From a checkpoint of a small audio embedding model: trained on read English sentences (LibriTTS-R).
Rows from block 4 of a small audio embedding model, named by matrix and row number. Rows with one number belong to one neuron. Each number is 128 + 32 x the weight over its row's rms, rounded and kept within 0 to 255. All counts start at 0.
After each neuron's rows are labels from the 100 clips, of 14848, where the neuron reaches its largest size: "responds to" is what is common among them. Only what is clearly more common there than usual is listed. The data: read English sentences (LibriTTS-R).
# u: gMLP up (value half) (model.blocks.4.mixer.u.weight, 640x320), inputs 240-319
# v: gMLP up (gate half) (model.blocks.4.mixer.v.weight, 640x320), inputs 240-319
# out: gMLP down (model.blocks.4.mixer.out.weight, 320x640, transposed), outputs 240-319

u.269 [105 138 125 148 101 136 132 118 124 124  60 129 204  91 126 101 132 123 163  91 122  93 127 146 152 105 174 179  52 128 178 148 112 154 113 144 151 109 123 142 132 139 139 128 107 128 143 195 107 150  91 190 181 162  97 142 128 136 131 148 131 150 131  98  95 147 153 136 124 128 153 127 155  97 145 132 111  88 162 160]
v.269 [161 166 130 100 147 139  80 121 161 142 186 136  86 142  84 117 121 103 166 199 149 100 153 139 108 141  80  91 133 121  79 100 153 126  83 140 109 105  96 166 131 132 171 132 187 147 115 136 129  48 123 135 140 120 149  99 129 148 133  98 114  77 148 117 108 127 162 141  96 159  89  98 119 134  77 162 193 127  68  93]
out.269 [131 191 114 101 101  78 145 141 154 137 111 157 139 115 166  66 164 132 107 137 165 106 149 103  97  84 121  77 116 153 122 149  87 150  73 142 173 171 101 157 161 132 110  72 216 129 127 144 136 123 138 165 150 178 111 124 117 166 123  94 147 128  77 114 151  92  87 130 149 121 134 116 157  93 160 143 116 163 121 155]
responds to: voice: female

u.108 [167 138 112  40 119 165 167 145 143 118  98 157 137 157 106 170 100 144  97 144 103 127 160 142 180 109 136  94  99 182  88  98 119 137  94  98 153 139 112 109 134 146 151 133 147  72 185 128 120 143  97 169 200  36 145 170 140  97 148 119 138 124  94 136 147 141 134 154 155  74 166 103  91 126 142  95 155 148 100 125]
v.108 [146  60 119 143 112  96 113 171  80 147 180 146 148 125 126  50 217 107 150 112 166 166 113 146 134 120 156 105 169 101 103 165 106  54  90 123  93 143 111  90 120 148 147 104 128 128 127 120 141 147  97 150 107 135  98 109 166 115 158 130 119 125  69 146 158 127 138  54 222 135  98 119 139 121 132 153 193 142  99 130]
out.108 [166  85 123 130 162 106 152 159 135 106 190 188 109 134  78 149 176 174 109 179 160 138  87 150 183 120 137  96 143 107 133 140 152 146  83 157 120 121 109 160 113 120 119  46 217  95 102  94 104 129 127 124 149 124  95 103 145 120 138 134 157 145 103  69 157  57 101 112 180 190 161 144 146 104 135 111 121  75  98 171]
responds to: voice: female

u.0 [ 96 139 140 133 153 179  94 156 159 118 178 139  90 147 173 123 147 121 107  77  63 174 166 129 213 161 150 163 131 177 129 129 102 142 158 220  87 213 122 125 166 129  80 118 141 101  97 124  92  85 129 107 145 116  90 128 179 130 133 110 142 143  68  73 116 173 116 167 101 187 136 115 147 156 135 132 188 103 129 122]
v.0 [146 130 109 136 166 166 153 168 147 170 109  96 128 100 102 173 131 110  66 106 153  82 105  87 153 131 173 115 131 105 133 108 147 134 120 169 123  75 222 139  80 142 178 159 110 152 111 115 149 124 125 140 173  90 152 161  95 121 149 132 123 142 156 197 172 170 112  91 159  37 102 154 102 145 169 194 149 127 144 146]
out.0 [121 105 141 126  74 189 113 100  99 177 145 125 128  87 187 127 163 156 126 138 114 155  49 119 124 107  79 133 154 138 125 151  91 142 143 130 151  64 172 134 124 139 109 152 148 156 135  76 160 169 121 159 136  75 140 155  49 116 161  89 164 124 145 141 143 143 165 129 117  85 140 134 158 138 163 133 144 171 103  98]
responds to: voice: male

u.423 [112 123 143 160 116 142 144 125 100 129 121 179 103 124 110 179 116 125 124 167 125 133 180 123 155 149 150 128 109 108  95  95 112  64 136 179 109 103  78 121 135 122 130 136 105 134 198 126 137 113  95 185  96 122 117 110 115 186 132  90  62  82 126 128  74 111 107 132  95 194  80 159 112 202 113 118 101 167 240 117]
v.423 [108  88 105 148 131  99 127 181 106 137 138 158 119  98 138 111 146 166 138 176  30 138 164  76 116 145 116 159 109 123  94 106  49  72 145 117 142 159 118  39 110  85 152 151 180  37 162 155 126 131  78 126 132 151 137 167 129 121 109 112 111 124  98  95 175 164 121 148 135 115 101 139 120 138 145 130  62 126 130 121]
out.423 [102 176 136 152 159 105  59 194 204 121 131 118 111 106 127  88 116 168 117  67 112  79 125 117 140 110 175 141  32 164 103 100 131 215 116  99 109 110 111 118 153 142  38 103 111 123 143 137 152 114  97 147 152 127 171  94 146 129 121  75 162 139 105 162 140 133 109 136 128  91 107 143 131 130  92 163 130  96 107 137]
responds to: voice: female

u.562 [145 137 118 111 162 110 180 158 131 155  97 129 103 104 129 158 103 174  91 102 117 117 103 118 114 105 157 170 157 159  89 158 146 167  75 158 141 149  53 139 123 161 105 127  95 121 166  75 182 152 134 100 123  51 143  79 103 169  85 182 118 162 159 156  84 112 147 172 126 135 104  97 117 122 143  64 123 112 101 142]
v.562 [158 137  62 150  97 141  86 168  56 165 196 106 163 105 152 131 123 176  84 115 129 163 123 151 153 113  78 157 205  78 170  76 109 162 132 169 125 121 167 106 115 162 139 157 137 123  72 130 134  86  94 193 109  96 117 163 151 127  74 124 166 121 139  90 144 135 154 158 135 119 109 159 144  98  97 136 102  97 174 128]
out.562 [ 89 113 116 110  99 108  98 177 142 179 124  87 150 161 139 127 113 127  96 171 178 167 185 159 185  66 161 139 102 102 101 184 149 140  72 106 112 124 116 117 147 102 143 121 131  90  68 113 138 120 192 132 132 118 141 131 113 168 127  38 146 112  99 158 155 175 110 179 136  77 114 175 159  85 137 135 117 135 189 110]
responds to: voice: male

u.362 [101 118 114 131 126 117 138 171 107  91 162 145  99  92 160 156 110 113 143 150 151  84 111 112 152 154  81 121  84  72 112 125 126 144 108 112  55 122 114 120  78 114 129 182 134  71 120 126 148  81 104  84 170  72 143 124  69 217 171 117 166 147 155 158 124 131 131  87 117 108 121 130 158 119  79 175 195 179  82 153]
v.362 [104 139 107 153 171 128 135 125 143 145 127  88 134 111 142 137  77 121 160 147 180 114 164 170  97  91  93 109 127 109 141 155 141 180  85 167 112  47 123 114 107  74 180 194 103 130 124 167 118 179 114 137  98 122 130 115 190 159 152  95 179 162 112 145 132 133 143  82 147  87 104 140 204 142 105 135 111 131 129 158]
out.362 [171 101 126 123 118 109 129 167 150 179  76 131 149 175 144 161 168  98 112 124  66 179 123  85 128 167 112 152  84 151 145  89 131 107 159  57 222 147 137 152 144 141  86 145 148 158  97 144 164 124 130  99 142 144 107 105  84 104 114 112 100 103 178  98 110 138 130 123 167 119 149 122 111  95 145 105 103 150 166  92]
responds to: voice: male

u.183 [118 156 100 146 176 141  91 176 104 125  79 134 130 161 139 126 128  72 120 169  99 128 129 136  93 145 107  90 104 182 126  83  76 146 156 131 144 143 106  89 120 179 119 147 143 116 113 163 124 109 133 131 170 169 167 139  78 100 192 136  70  95 146  86 114 155 157 110 190  65 104 168 152 118 115  62 133 125 141 145]
v.183 [ 87  83  88 138 134 122 182 134 126  76 122 137 151 164 114 146 125 128 149 129  87 142 139 101 128 174 165 109 138 180 123 112  97  69 159 124 124 104 137 142 106 147  68 176 127 181 128 121 125  97 136 122 134 150 107 126  53  87  98  94 134 117 110 176 127 130 144 137 167 119 137 129 111  77 120 109 141 115 237  92]
out.183 [177 103 142  83 168  79 159  94  91 185 158  88 206 120  93  93 119 132  96 120  52 143 107 122 221 179 144 154 105 179 104 125 102  83 113 146 133 106 127 157 185 147 132 172 111 173 107 113 130 110 138 127 100 135 140 114 115 113 154  77 133 144 126 149 131 162 191 168 167 155 149 128 131 121 117 169 108  64 154 163]
responds to: voice: female

u.178 [153 114 177 176 150 192 116  93 167 128 140 197 121 125 112 106 158 113 164 157 134 134 131  89 135 115  98 115 187 203 142 108 119  82  60 128 131 128 151  98 134 166 139 110 175 140 169 168 117  85 146 103 158 112 128 143 123 109  96  99 124 150  90  90 157 103  95 185 127 125  98 143 161 114 102 135 148 102  94 157]
v.178 [160 153 141 156  53 142 130 157 132 135 152  99  83 121 139  93 139 149 107 114 132 137 112 109 111 121 160 111 128 176 175  58 123 118 184 109 172 114  79 100 173 101  84 159 149  85 141  52  81  87  79  74 158 124 110  76 118 117  64 120 156 137 140 120 182 126  87 134 111 134 112 114 121 198 113 128 108 162 141 144]
out.178 [ 97  81 111  86 127 103 136 207 118 129 157 186 132 113 195 117 150 103  88 104 125 120  92 133 151 131 150 162  85  93 146 100 137 114 134 174 123 148 104 139 136 138  94 118 148 114 132 145 147 108 179 160  95 184 132 141 133  89 124 172 177 149 150 128 125  94 101 167 149 123 159 105 143 128  85 174 150 189 174 152]
responds to: voice: male

u.543 [151 146 130 127  93 104 107 124 112 117 113 146 134 170 151  81 127 193 159 123 120 157 103  87 114 127 184  89 148 100 130 161 121  99  90 125 146  80 135 161  68  93 123  98  65 143 144 137 117 159 114 128  63 139  70 121 119 154 111 172  99 172 114 137  73 117 121 178 136 126 135 154 110 131 160  81  84 100  65 159]
v.543 [100 127 183 154 104 127  94 145 100 149 105  67  77 141 124 150 139  62 113  96 170 177 137 107 113 138 145 141 126 147 145 205 114  90 147 124 128 148 115 149 175  76 117 105  53 184 148 101 111 130 158 143  85  89 166 135 179 113  54 161 182 105 117 112 166 171  91  70 108 187 135 127 148 176 123 113  47 112 144 129]
out.543 [176  85 164 113 170 120 140 199  89  95 107 101 141 121 128 104 104 115  83 134 153  78 114 139 124 117 116 185 161 160  57  83 101 109 114  68 108 121 115  98 160 139 139 177 126 168 104 108 116  67 127 103 114 154 149 141 171  97 105  93 100 144 150 143 130 101 162 100 154 194 120 148 111 170 161 130 132 168 166 112]
responds to: voice: female

u.594 [110 145 183 139 212 115 111 116  84 141 135  81 140 146  78 151 122 129 140 103 133 112  86 108 122 183  97  88 130 159 118 184 138  77 100 126 142 148 158 226 159 152 121 139 124  99 168 132 142  65 155 147 189 125  83 154  86 170 156 121 125 158 118 206 159 134 150 142  86 137 146 170 128  88 140 106  61 110 141 138]
v.594 [ 91 169 166  90 133 102 145  87 138 135 104 157  84 136  56  97 128 110 197 158 170 159  90 101 116 119 119  82 110 130 103 124 106 104 166 141  68 150  82 124 126 145  94  92 140 147 108 159 145 145  78 168  69 180 139 177  99 102 165 123 110 162  69  67 106 107 144 154  89 148 132 152 102 116 115 156 109 145 183 157]
out.594 [152  44 145 127  38 106 130 158 133 141 119 115  87 110  99  96 102 158 139 148  88 128 130 168 193 117 161 147 177  99 164 137 161 154  85  80  95 104 105 127  89 140  53 187 116 147 165 157 133  82 167  99  78 109 105 133 101 104 158  81 117 167 124 112 119 139  85 142 153 113 135 144 162  82 132 150 146 173  96 114]
responds to: voice: female

u.512 [119 149 203 111 209 130 129 111 151 173  61 130  99 161 113 121 128 137 109  89 101  80 120 113  89 138 200 169 175 141 119 121  95 132 135 169 129 175 124 150 120 107 221 164  88 128  56 132 122 127  99  93 134 130 119 134  92 112 203 129  80  99 130 115  68 130 144 120 146  84 140 146 121 131 108 191  71 157 122 124]
v.512 [110 140 143 137  86 144 156  88 145 136 107 160 131 110 158  67 110 115 134 185 156 148 145 134 141 124 110  61 126 124 140 212 144 143 215 165 129  81 165 100 148  69  83 108  66 113 158 125  99 137  95 146 145 100 126 108 122 114 110 142 154 157 134 110 167 206 178 190 127 139 109 164 185 108 163 102  82 155 134 142]
out.512 [ 89  63 163 140 123 126 200  67 114 158 121 132 149 159 149 117 117  91 163 130 134 121 116 133 157 174 100  78 144  95 162 136 111 192 136 183 172 193 117 102 117 120 146 129 112  68  96 122 114 111 162 130 141  80  75 121 156 199 127 132 115 104 133  93 105 126  98 124 169 125 126  82 119 150 173 115 161 105 102 129]
responds to: voice: male

u.335 [ 97 142 110 127 137  62 107 145 100 114 125 170  86 145 109  95 176 111 140 115 113 111 142 149 181 133 211 121 154 115 128 116 114 186 112 133 144 115 109  51  95  78 140 104 140 132 163 121 112 139 135 139 170 165 109  93 177 171 102 112 147 103 118 146 125 159 156 105 133 163 118 140 129  93 104  99 145 124 167 186]
v.335 [130 115  98 164 159 138 143 169 177 159 123 114 119 146 143  77 162 121 113 135 119  90 160 179 141 120  95 152  85  90 101 150 142 146  67 127 146 146 132  89 130 134  99 167 159 137 137  93 137 122 130 146 107  73 128 121  65  84  50 139 118  83 152 126 172  88 166 119 111 153 137 157 146 107 130 122  36  99 105 120]
out.335 [ 79  90 115 116 141 138 115 119 135  42 188 104 156  89  97 108  60  83 146  85  98 121 140 133 191 140 156 138 141 142  91  86 157  88 118 110  99 145 121 159 143 138 132 111 132 135 158 133  90  89 124 144 127 158 162 164  91  99 166 144 110 114 127  79 179 134 122  83  43  66 163 156 163 174 162 115 107 110 117 124]
responds to: voice: female