{
  "mlp_ratio": 4,
  "residual_init": "none",
  "lr": 0.0011,
  "beta1": 0.95,
  "shampoo_beta": 0.95,
  "grad_clip": 5.0,
  "decay_fraction": 0.3
}
Rows from block 5, named by matrix and row number. Rows with one number belong to one neuron. Each number is 128 + 32 x the weight over its row's rms, rounded and kept within 0 to 255. All counts start at 0. Numbers have three digits each. After the name is the row's rms in percent of the matrix's.
# u: gMLP up (value half) (model.blocks.5.mixer.u.weight, 640x320), inputs 243-269
# v: gMLP up (gate half) (model.blocks.5.mixer.v.weight, 640x320), inputs 243-269
# out: gMLP down (model.blocks.5.mixer.out.weight, 320x640, transposed), outputs 243-269
u.115 089:153155121103106138109119090095091142126110143123090080145138157086122155082123097
v.115 090:077054151067129147132225148115169130128089154046157114103163134098076155077103113
out.115 079:063077108159177094137178111125127123122140133096095167126145170131116189105135175
u.116 115:110108081082151132129166159120149173144105197135169120154152143073143141090135113
v.116 122:084164116167114127099095096107155103154181134093082114078130163143179110193158123
out.116 131:111142161176146111130116071133157083101169097080189101089132115146133105109126174
u.117 124:073111165156181100177104100109114129147139109121082126117153105131108116142109133
v.117 127:149133126143096087127146126124126083149195132077149131096114179135109138128120165
out.117 156:184114149120131130195171125141105091105161162179127100196121123151146123038145095
u.118 108:099152094126098129140127098155076129092142075129163121139119075146143203138152103
v.118 124:060192125076112135115139152145115094141095115161114109106085098149131159087081155
out.118 109:109129142136118077133155148126122173141167206127125093143104094149173151145098124
u.119 111:126104121141161137083184106095145181117124149130143097150157079098124135157131114
v.119 105:124154151103101156125143157129131103080160111164120131145114172117165169032105128
out.119 110:146123168125144112141067134125125092135152047183073105161184110090127076146180169
u.120 097:175093163132180167253186198130126101182122147119144112108121163148138144089135121
v.120 094:131090148119157104157091161117147139144142141111143102059151103096182192110176124
out.120 088:128076133159066097105109120157125143183125176154058136167086091159135136138131189
u.121 132:213124129123105133142121137148138090155152154106141190089138142153131142083147166
v.121 121:129095114138093164075133115153139074135116183146133163121165161110118120182190137
out.121 131:109163100176090160049116145162148115144145094122094147151128130134101177158102152
u.122 100:132112174154112094143129137122125114134116070119114116064141159123132154137129176
v.122 109:081115162086173102116118158151127097097194135178139161148197120170101097101119078
out.122 116:110111111191154148127127103148128084120137191103181182062148130081156075070090103
u.123 113:129161169126115061111161164140123165151174161113088099149108104091118164100097153
v.123 121:139159105176103072114065150099144060104153146142126222086184082131155112117123111
out.123 113:235152139131158196138130123118141120121088123250113163114149112145080133148149196
u.124 123:090137113115064164101108090087109112126105056106160101145069082100157119094074093
v.124 125:132106116097100115083143130118111186161139066134123155175115113118169123191177104
out.124 125:140119149125209146088165131155123126151162135102114132212151145147087120122134114
u.125 094:101175103098177113141126174130130129113121070194093149111088059075111079133108104
v.125 091:143137181135158153123164145123143152144099119156107142151123115140135170186120132
out.125 084:132140086148152104156112157111085103082154117109133113120139181147125075116155117
u.126 098:108140184148187138125101160119125129086141106129145113091154079152109116173123103
v.126 099:104063128115116086091133042095172135118131125090111143100104084131095084066185140
out.126 096:153143093156099088114123105121137095132111082117077144050137098151085138158147083
u.127 109:084141172144085185122137083162083064130119130111140146145145164121142113072186102
v.127 110:100116122180054102039193158119101116142090094098167145129116149099099141120088123
out.127 112:114125116142138139205105159116186057110168092141109091204072178124153137143090113
u.128 122:131087095097096162148128122102105122155140096141161081131143128145142082183176148
v.128 120:163161147120054126177135118142087098148174158057163166082126095126101188127172129
out.128 139:095095143126148160137074153083130135102156148127122200193177093130088079130129121
u.129 107:160197118115125151117130125108187104143158106135216129073114151156104119138186108
v.129 103:162098112153084105134112153128068137170130115106153170107172111160142215128096119
out.129 102:069146121085097065124118138109090161171174149146077077098113111101137104124084213
u.130 109:167100067129130122079101183120166177145132095213080168142080150084138107122131152
v.130 125:109166155170076069114083112134080127162150140149131196139103113208098166107074175
out.130 113:113159068122109152145116114164161116129092189087112163037174118101086069133111086
u.131 124:142093116091126094090135153196101178141148225137170063109131127104150074116076111
v.131 135:074143077138162134163150141113137163081129095089127222113083117140123149149118179
out.131 146:176177132141193183129150079132142149129161114153115172113090165136147139135091103
u.132 091:238098140195078146143132103116120131111101148140136159169109128203102149112122116
v.132 089:135109097128139112137161167112118062129118172115117151161147138120122117103159092
out.132 083:108162144151117153080140136070144111089135145103168110138091117072124078174118151
u.133 092:070113077133098153085067129135082159057157127174141115102131083152174084091149068
v.133 087:126103128099170113060097091112081182103105142116126078153151157153111133081150126
out.133 086:135145174140109154130122098083175193134095114130185118127137124188169096190121142
u.134 111:091115168151115102079133134200127178142090077176132148120103121109127124109066141
v.134 103:150154191133105137162103148101052115124126140121110118101123099157170217134150228
out.134 107:151185144091180124099172141152148110131129163130102105089094128110095165102106158
u.135 073:109123157172103114114117149126086160077115119118133130147149086141113131204136096
v.135 069:154106097073085184091130089111183129135126098132151106119133122137157110215161084
out.135 070:074144112102131129140153172148119113086144110116095123104127119154114125086138171
u.136 105:143113107063096143164120107175138118112116146143101124105097116090117112115112114
v.136 099:071151082134108162154159059109134163113167098083075145139139115139171137140148097
out.136 114:104105114127136172106117119142115098141104104178162113071146102029119075153118127
u.137 090:074163135144151080122159091106135101121151171150156119123112144096110076060142148
v.137 077:111074116158079118153118182142093083172166152097095188094147120218128140108097136
out.137 081:133127150138184174097067124089113119119170146071120049108157197141103106105136111
u.138 108:134141145114209144069141157137113114050119163158130133103142108154129138109103129
v.138 119:159090157130158149171091143139067074120179135151115147186110170125105140148088142
out.138 110:187144098128148115178077125096136085153071094151083149094121140128212097106183167
u.139 098:106125125157167140096110123110125152085111140110167107108115164138105078046172201
v.139 091:174079146135163135072101122163156096100073089112098163166056166096147112047168194
out.139 092:149130092131040198172078089101140098123141161117082089128108142101163147143092104
u.140 101:052126121174127079146146128132101160142111148147141155138177102144137155102174082
v.140 087:129178148186139101047103085109096118112134103098151155181085097107157095106119179
out.140 092:158111139128188153122103101125150138098124095115122135164122137121160137106152121
u.141 078:167112145079132168164095104147169139116151102143129108151110107095138156099125143
v.141 085:097119049116119136169096190110092090133145117141103084157116098121183167126139149
out.141 067:070112116114060199158127151072138165143143076117075155149128151161077155081148130
u.142 104:151115115127157104154083166134148133119139076107115149201145135154103058151116184
v.142 102:084123175135062146212132128104157081072115153128178082098122093105101124124111093
out.142 099:089075089059096153158118122089079153121101118132089137142105124064117148139164016
u.143 089:138145149102165132161129124136115165157103199162117127132108182164160134179108134
v.143 080:089124125222116063132183129163147136117105181102125142235108108133130108172125130
out.143 079:169142138099180104117170114114150168138156062148115113091090141133132150133069096
u.144 093:106086162135078127078098136100140084102170155085114139101143084086130127103141105
v.144 092:131183147162144153117048121134122108130139114132114098094111112182129163167167123
out.144 088:133091184072161087221175130095096147150162132094111173093127154112123150149107142
u.145 128:100143136122064126093133073142139082097110135116077142119177091113091106088203168
v.145 120:072144080155153148176153116113147109174148082107130080142184060131151178139116105
out.145 123:157096136151176157140200136135154118141105112087112112176106181098087135098162093
u.146 112:146116149090091161107063138155129126127130147142124109123164138247092091143127173
v.146 102:078196122167118172121111152104168188030123032107121155116144134144144181111158116
out.146 105:146138112127149135207133143177067093125121114035111137140152081072114110152132166
u.147 115:123118106108145100133138076123102165133122155086169119142095120085160139100070126
v.147 126:133172113135163124105160146086149144136149088083077121086136106123139141138151112
out.147 112:082179123156109068173117154038134154146086092136176147187094115171148130111127106
u.148 107:184155160157119153136099128116101157151156087125127130079097168197131163130125192
v.148 110:201098095110111142160145072111179100089147119151111075228131093184124108129055088
out.148 104:078137124059168110096145142151145134152160054092162115136146096164135181128093092
u.149 123:122111113120115107076151142149078113083114108103102124049164118149187140115096128
v.149 116:107136156097090153115189127121136142153181124093165133131169100152087162113156107
out.149 118:150114156124117137145174129134101162132143157090150145122155140118075132126157125
u.150 116:098096155153126143145167181139210150169141084074145143143106147141129135112123164
v.150 122:115162117133085136157150093117103157150146129149136110117116119129087148206100123
out.150 114:141111121116136145126174110173090126091111100187190138168164150105115094222120090
u.151 116:131147107127157140170157121132166083113143143151132118116130149141156157104145091
v.151 119:131153102128182071150077150096106113119159148071152100067157137113119138135143149
out.151 111:166145155045158129129148122113113121113144104135133175185103141064171048045111113
u.152 094:102163136095047084111136144081158229108143152152116120124162107122161155173191114
v.152 091:141144096127043137123180124125104108179137170126136061113155144157112120124091148
out.152 088:159148114180186112124146128107160121092113098073096163107150122143209097128139116
u.153 089:064110102113145149236119123087153113115093081129131103041107120130071129125110114
v.153 099:156133111136098134231118134154151133149102142068137096110130115115096118191110133
out.153 078:142113094151134136094130132196108142132116126139079198112114131166106169133148225
u.154 118:135141117120140115109127141121065108156124116079128130090110135132144099110148131
v.154 115:097122081151152150141149156108131090076175139139114157125111135120094104126048127
out.154 112:111093161110140139137095088106132108120102142163163160095077109113150201142093093
u.155 096:115126099131175130076100071181113149119158147233151163129194078104197133150086122
v.155 090:127162107064159094082089089129134139120140147125147202097106149110143060142080115
out.155 093:072144154126086127091174111041095152101170132080153142093132155058102100141105096
u.156 093:107151118123100200190137143110144188074080122129129166158066186071144139131092123
v.156 087:141100127103176145116087160095157103094164213135079075101115137141136156188125149
out.156 083:138183123093142109167188127166164122099092136155120114118107132109116129114108108
u.157 098:123105093128069166189156067160093133103085116145097182157128106133097160080111151
v.157 102:131085159153098161134098106088176142114117151118142132110139139126103111085128084
out.157 089:140170180111126190091086126087148127094152187051123134055097070122109128122139172
u.158 118:129124121094058166163163158140162129060140137082132140077142063110164157117124107
v.158 123:107126127138085160110078102096101195108159145141171138134122141090105096087130094
out.158 129:154167138220140112110153178079134132168150142068079123117107156137138083142100069
u.159 072:114109174245129063160157138098144166106110136167153101081130088096053062108114120
v.159 070:084143147109162171065130145101184120096094053121093119109112108148120128135061123
out.159 062:118175136121128185136100121090150106116094189095093101133122159174138078169109170
u.160 102:097149088158059163092170118109107109143152111069101121077165138148163062101138134
v.160 105:069115149123110176146119101128132136143177042138128162155105176107166089168169144
out.160 100:141114118081184095098120078109183054175108084144171130122128113168150149086120084
u.161 082:116116106178202076132084175139157116147175084130183106084098084118176089089133132
v.161 084:156103119093153073131146139139119113139190111104158088109120104142177130132166077
out.161 080:120146114095063143115119148089165106167034148148081129150171107141158153149098101
u.162 079:105162157121177095168187151171151131087080149140124128144107069153112109134119051
v.162 082:129143127154213102106150114142079132110158126102177138091157113137174116078112139
out.162 073:116167094121092150076147133119117109175121122135063118159130142089088132178121128
u.163 064:115156146121156090094114121158130155137171169157183130130110096092150167089085153
v.163 069:144088136094115161108131056125154146149101137136099120117170087158125180123134134
out.163 063:134175106106115167152151126148076160149142098078045131136107123190140079096117092
u.164 093:158135134110090123133185159144114111086155140122162195140103155159118135217100109
v.164 092:068126137086103087162096125116198094092147108135148176140157073123123109095107148
out.164 085:168123110081089066086097128129108113124127112093151101115120118020080045152179134
u.165 076:060174131111133100101035137090171148135150104157122132106132184115144126141140069
v.165 066:161158119164172141085133166117108156177147159099110139108110138101140163102135159
out.165 069:093225118125164126161177117138133128135113042184105068175175119127124101130232123
u.166 086:129183135051140141130103167149153140130123153132118172121162065148120116097112172
v.166 099:137083235103096111121175141152123099148099140137135066126115115137130106137125126
out.166 083:124128121127074161155129156123143140150107164093140139153089128121147159169164092
u.167 088:088115141070156167181137149147060111122148129137090094124143114156120144074103095
v.167 095:100090127155139115170136093153176142085118107108090158169160095113198130103140168
out.167 079:135132126114140154104104138146113127107183160154108130102121093048087128147186130
u.168 127:090149105113111113164162115092211174124169089128121126120084112098122101126135109
v.168 126:144137159098150078160110130101115118119197157100168171138124149095161095089123116
out.168 139:163182132167150096143107140161129147134155148201153135088162110154125182116109185
u.169 101:085139110113127114128153121107157128156168131082088116122113126100121141144145186
v.169 098:104076112143129140180083191097163150101169148162047124183119107117131130132164146
out.169 101:206073141126077081146150156122144158085117104108087080148107149080092070176185147
u.170 085:072134116139088147167139152122132140123132129113102075139142102129135131209081112
v.170 084:133126141102111112134113136153124152120113168130116103116113102157095117081169133
out.170 081:150090167125136116093176103099130142143126109169073155134112139125113154117191142
u.171 077:091117096066114136112178171181072140139162111141108151139118174131133169087077045
v.171 072:134144167185148145160107064167164175132179146141122124149099141054136090141209135
out.171 067:181139145197173159211050102152139180131115147086095179150113139123134134096101084
u.172 100:171074093111174110107163112114184165228112124125092117135123189180116028114132090
v.172 100:117108018149088113154117170121175075135150150105107135130071114097163153151112107
out.172 098:096099109095126167188141107117118079151108117134144089134125043089128169122098183
u.173 077:135149095113147069087150126159121100178124189142091112147188111145108089123108164
v.173 080:089173132135183120155140078112143129072136103072197100097135124178120086096074111
out.173 067:129154092194133225166082121076123103119124124178110096127130115153085143094115110
u.174 092:159094100134143168152150166141141109089134085174138117114147130131116177136113110
v.174 089:118110129106123111174186161105133192135145147155053139058148137149118079155121169
out.174 092:176112147112129137070079127107130128134090116126128115137102104076152066112084106
u.175 110:135150162118116148129159159131074068106126122057078065156122207133124105151152077
v.175 107:183162110158124082153154144147138130215187142159160172125157103168099138162102093
out.175 113:168075091111142148176073136108131167078113162161186153119138101156087130150075139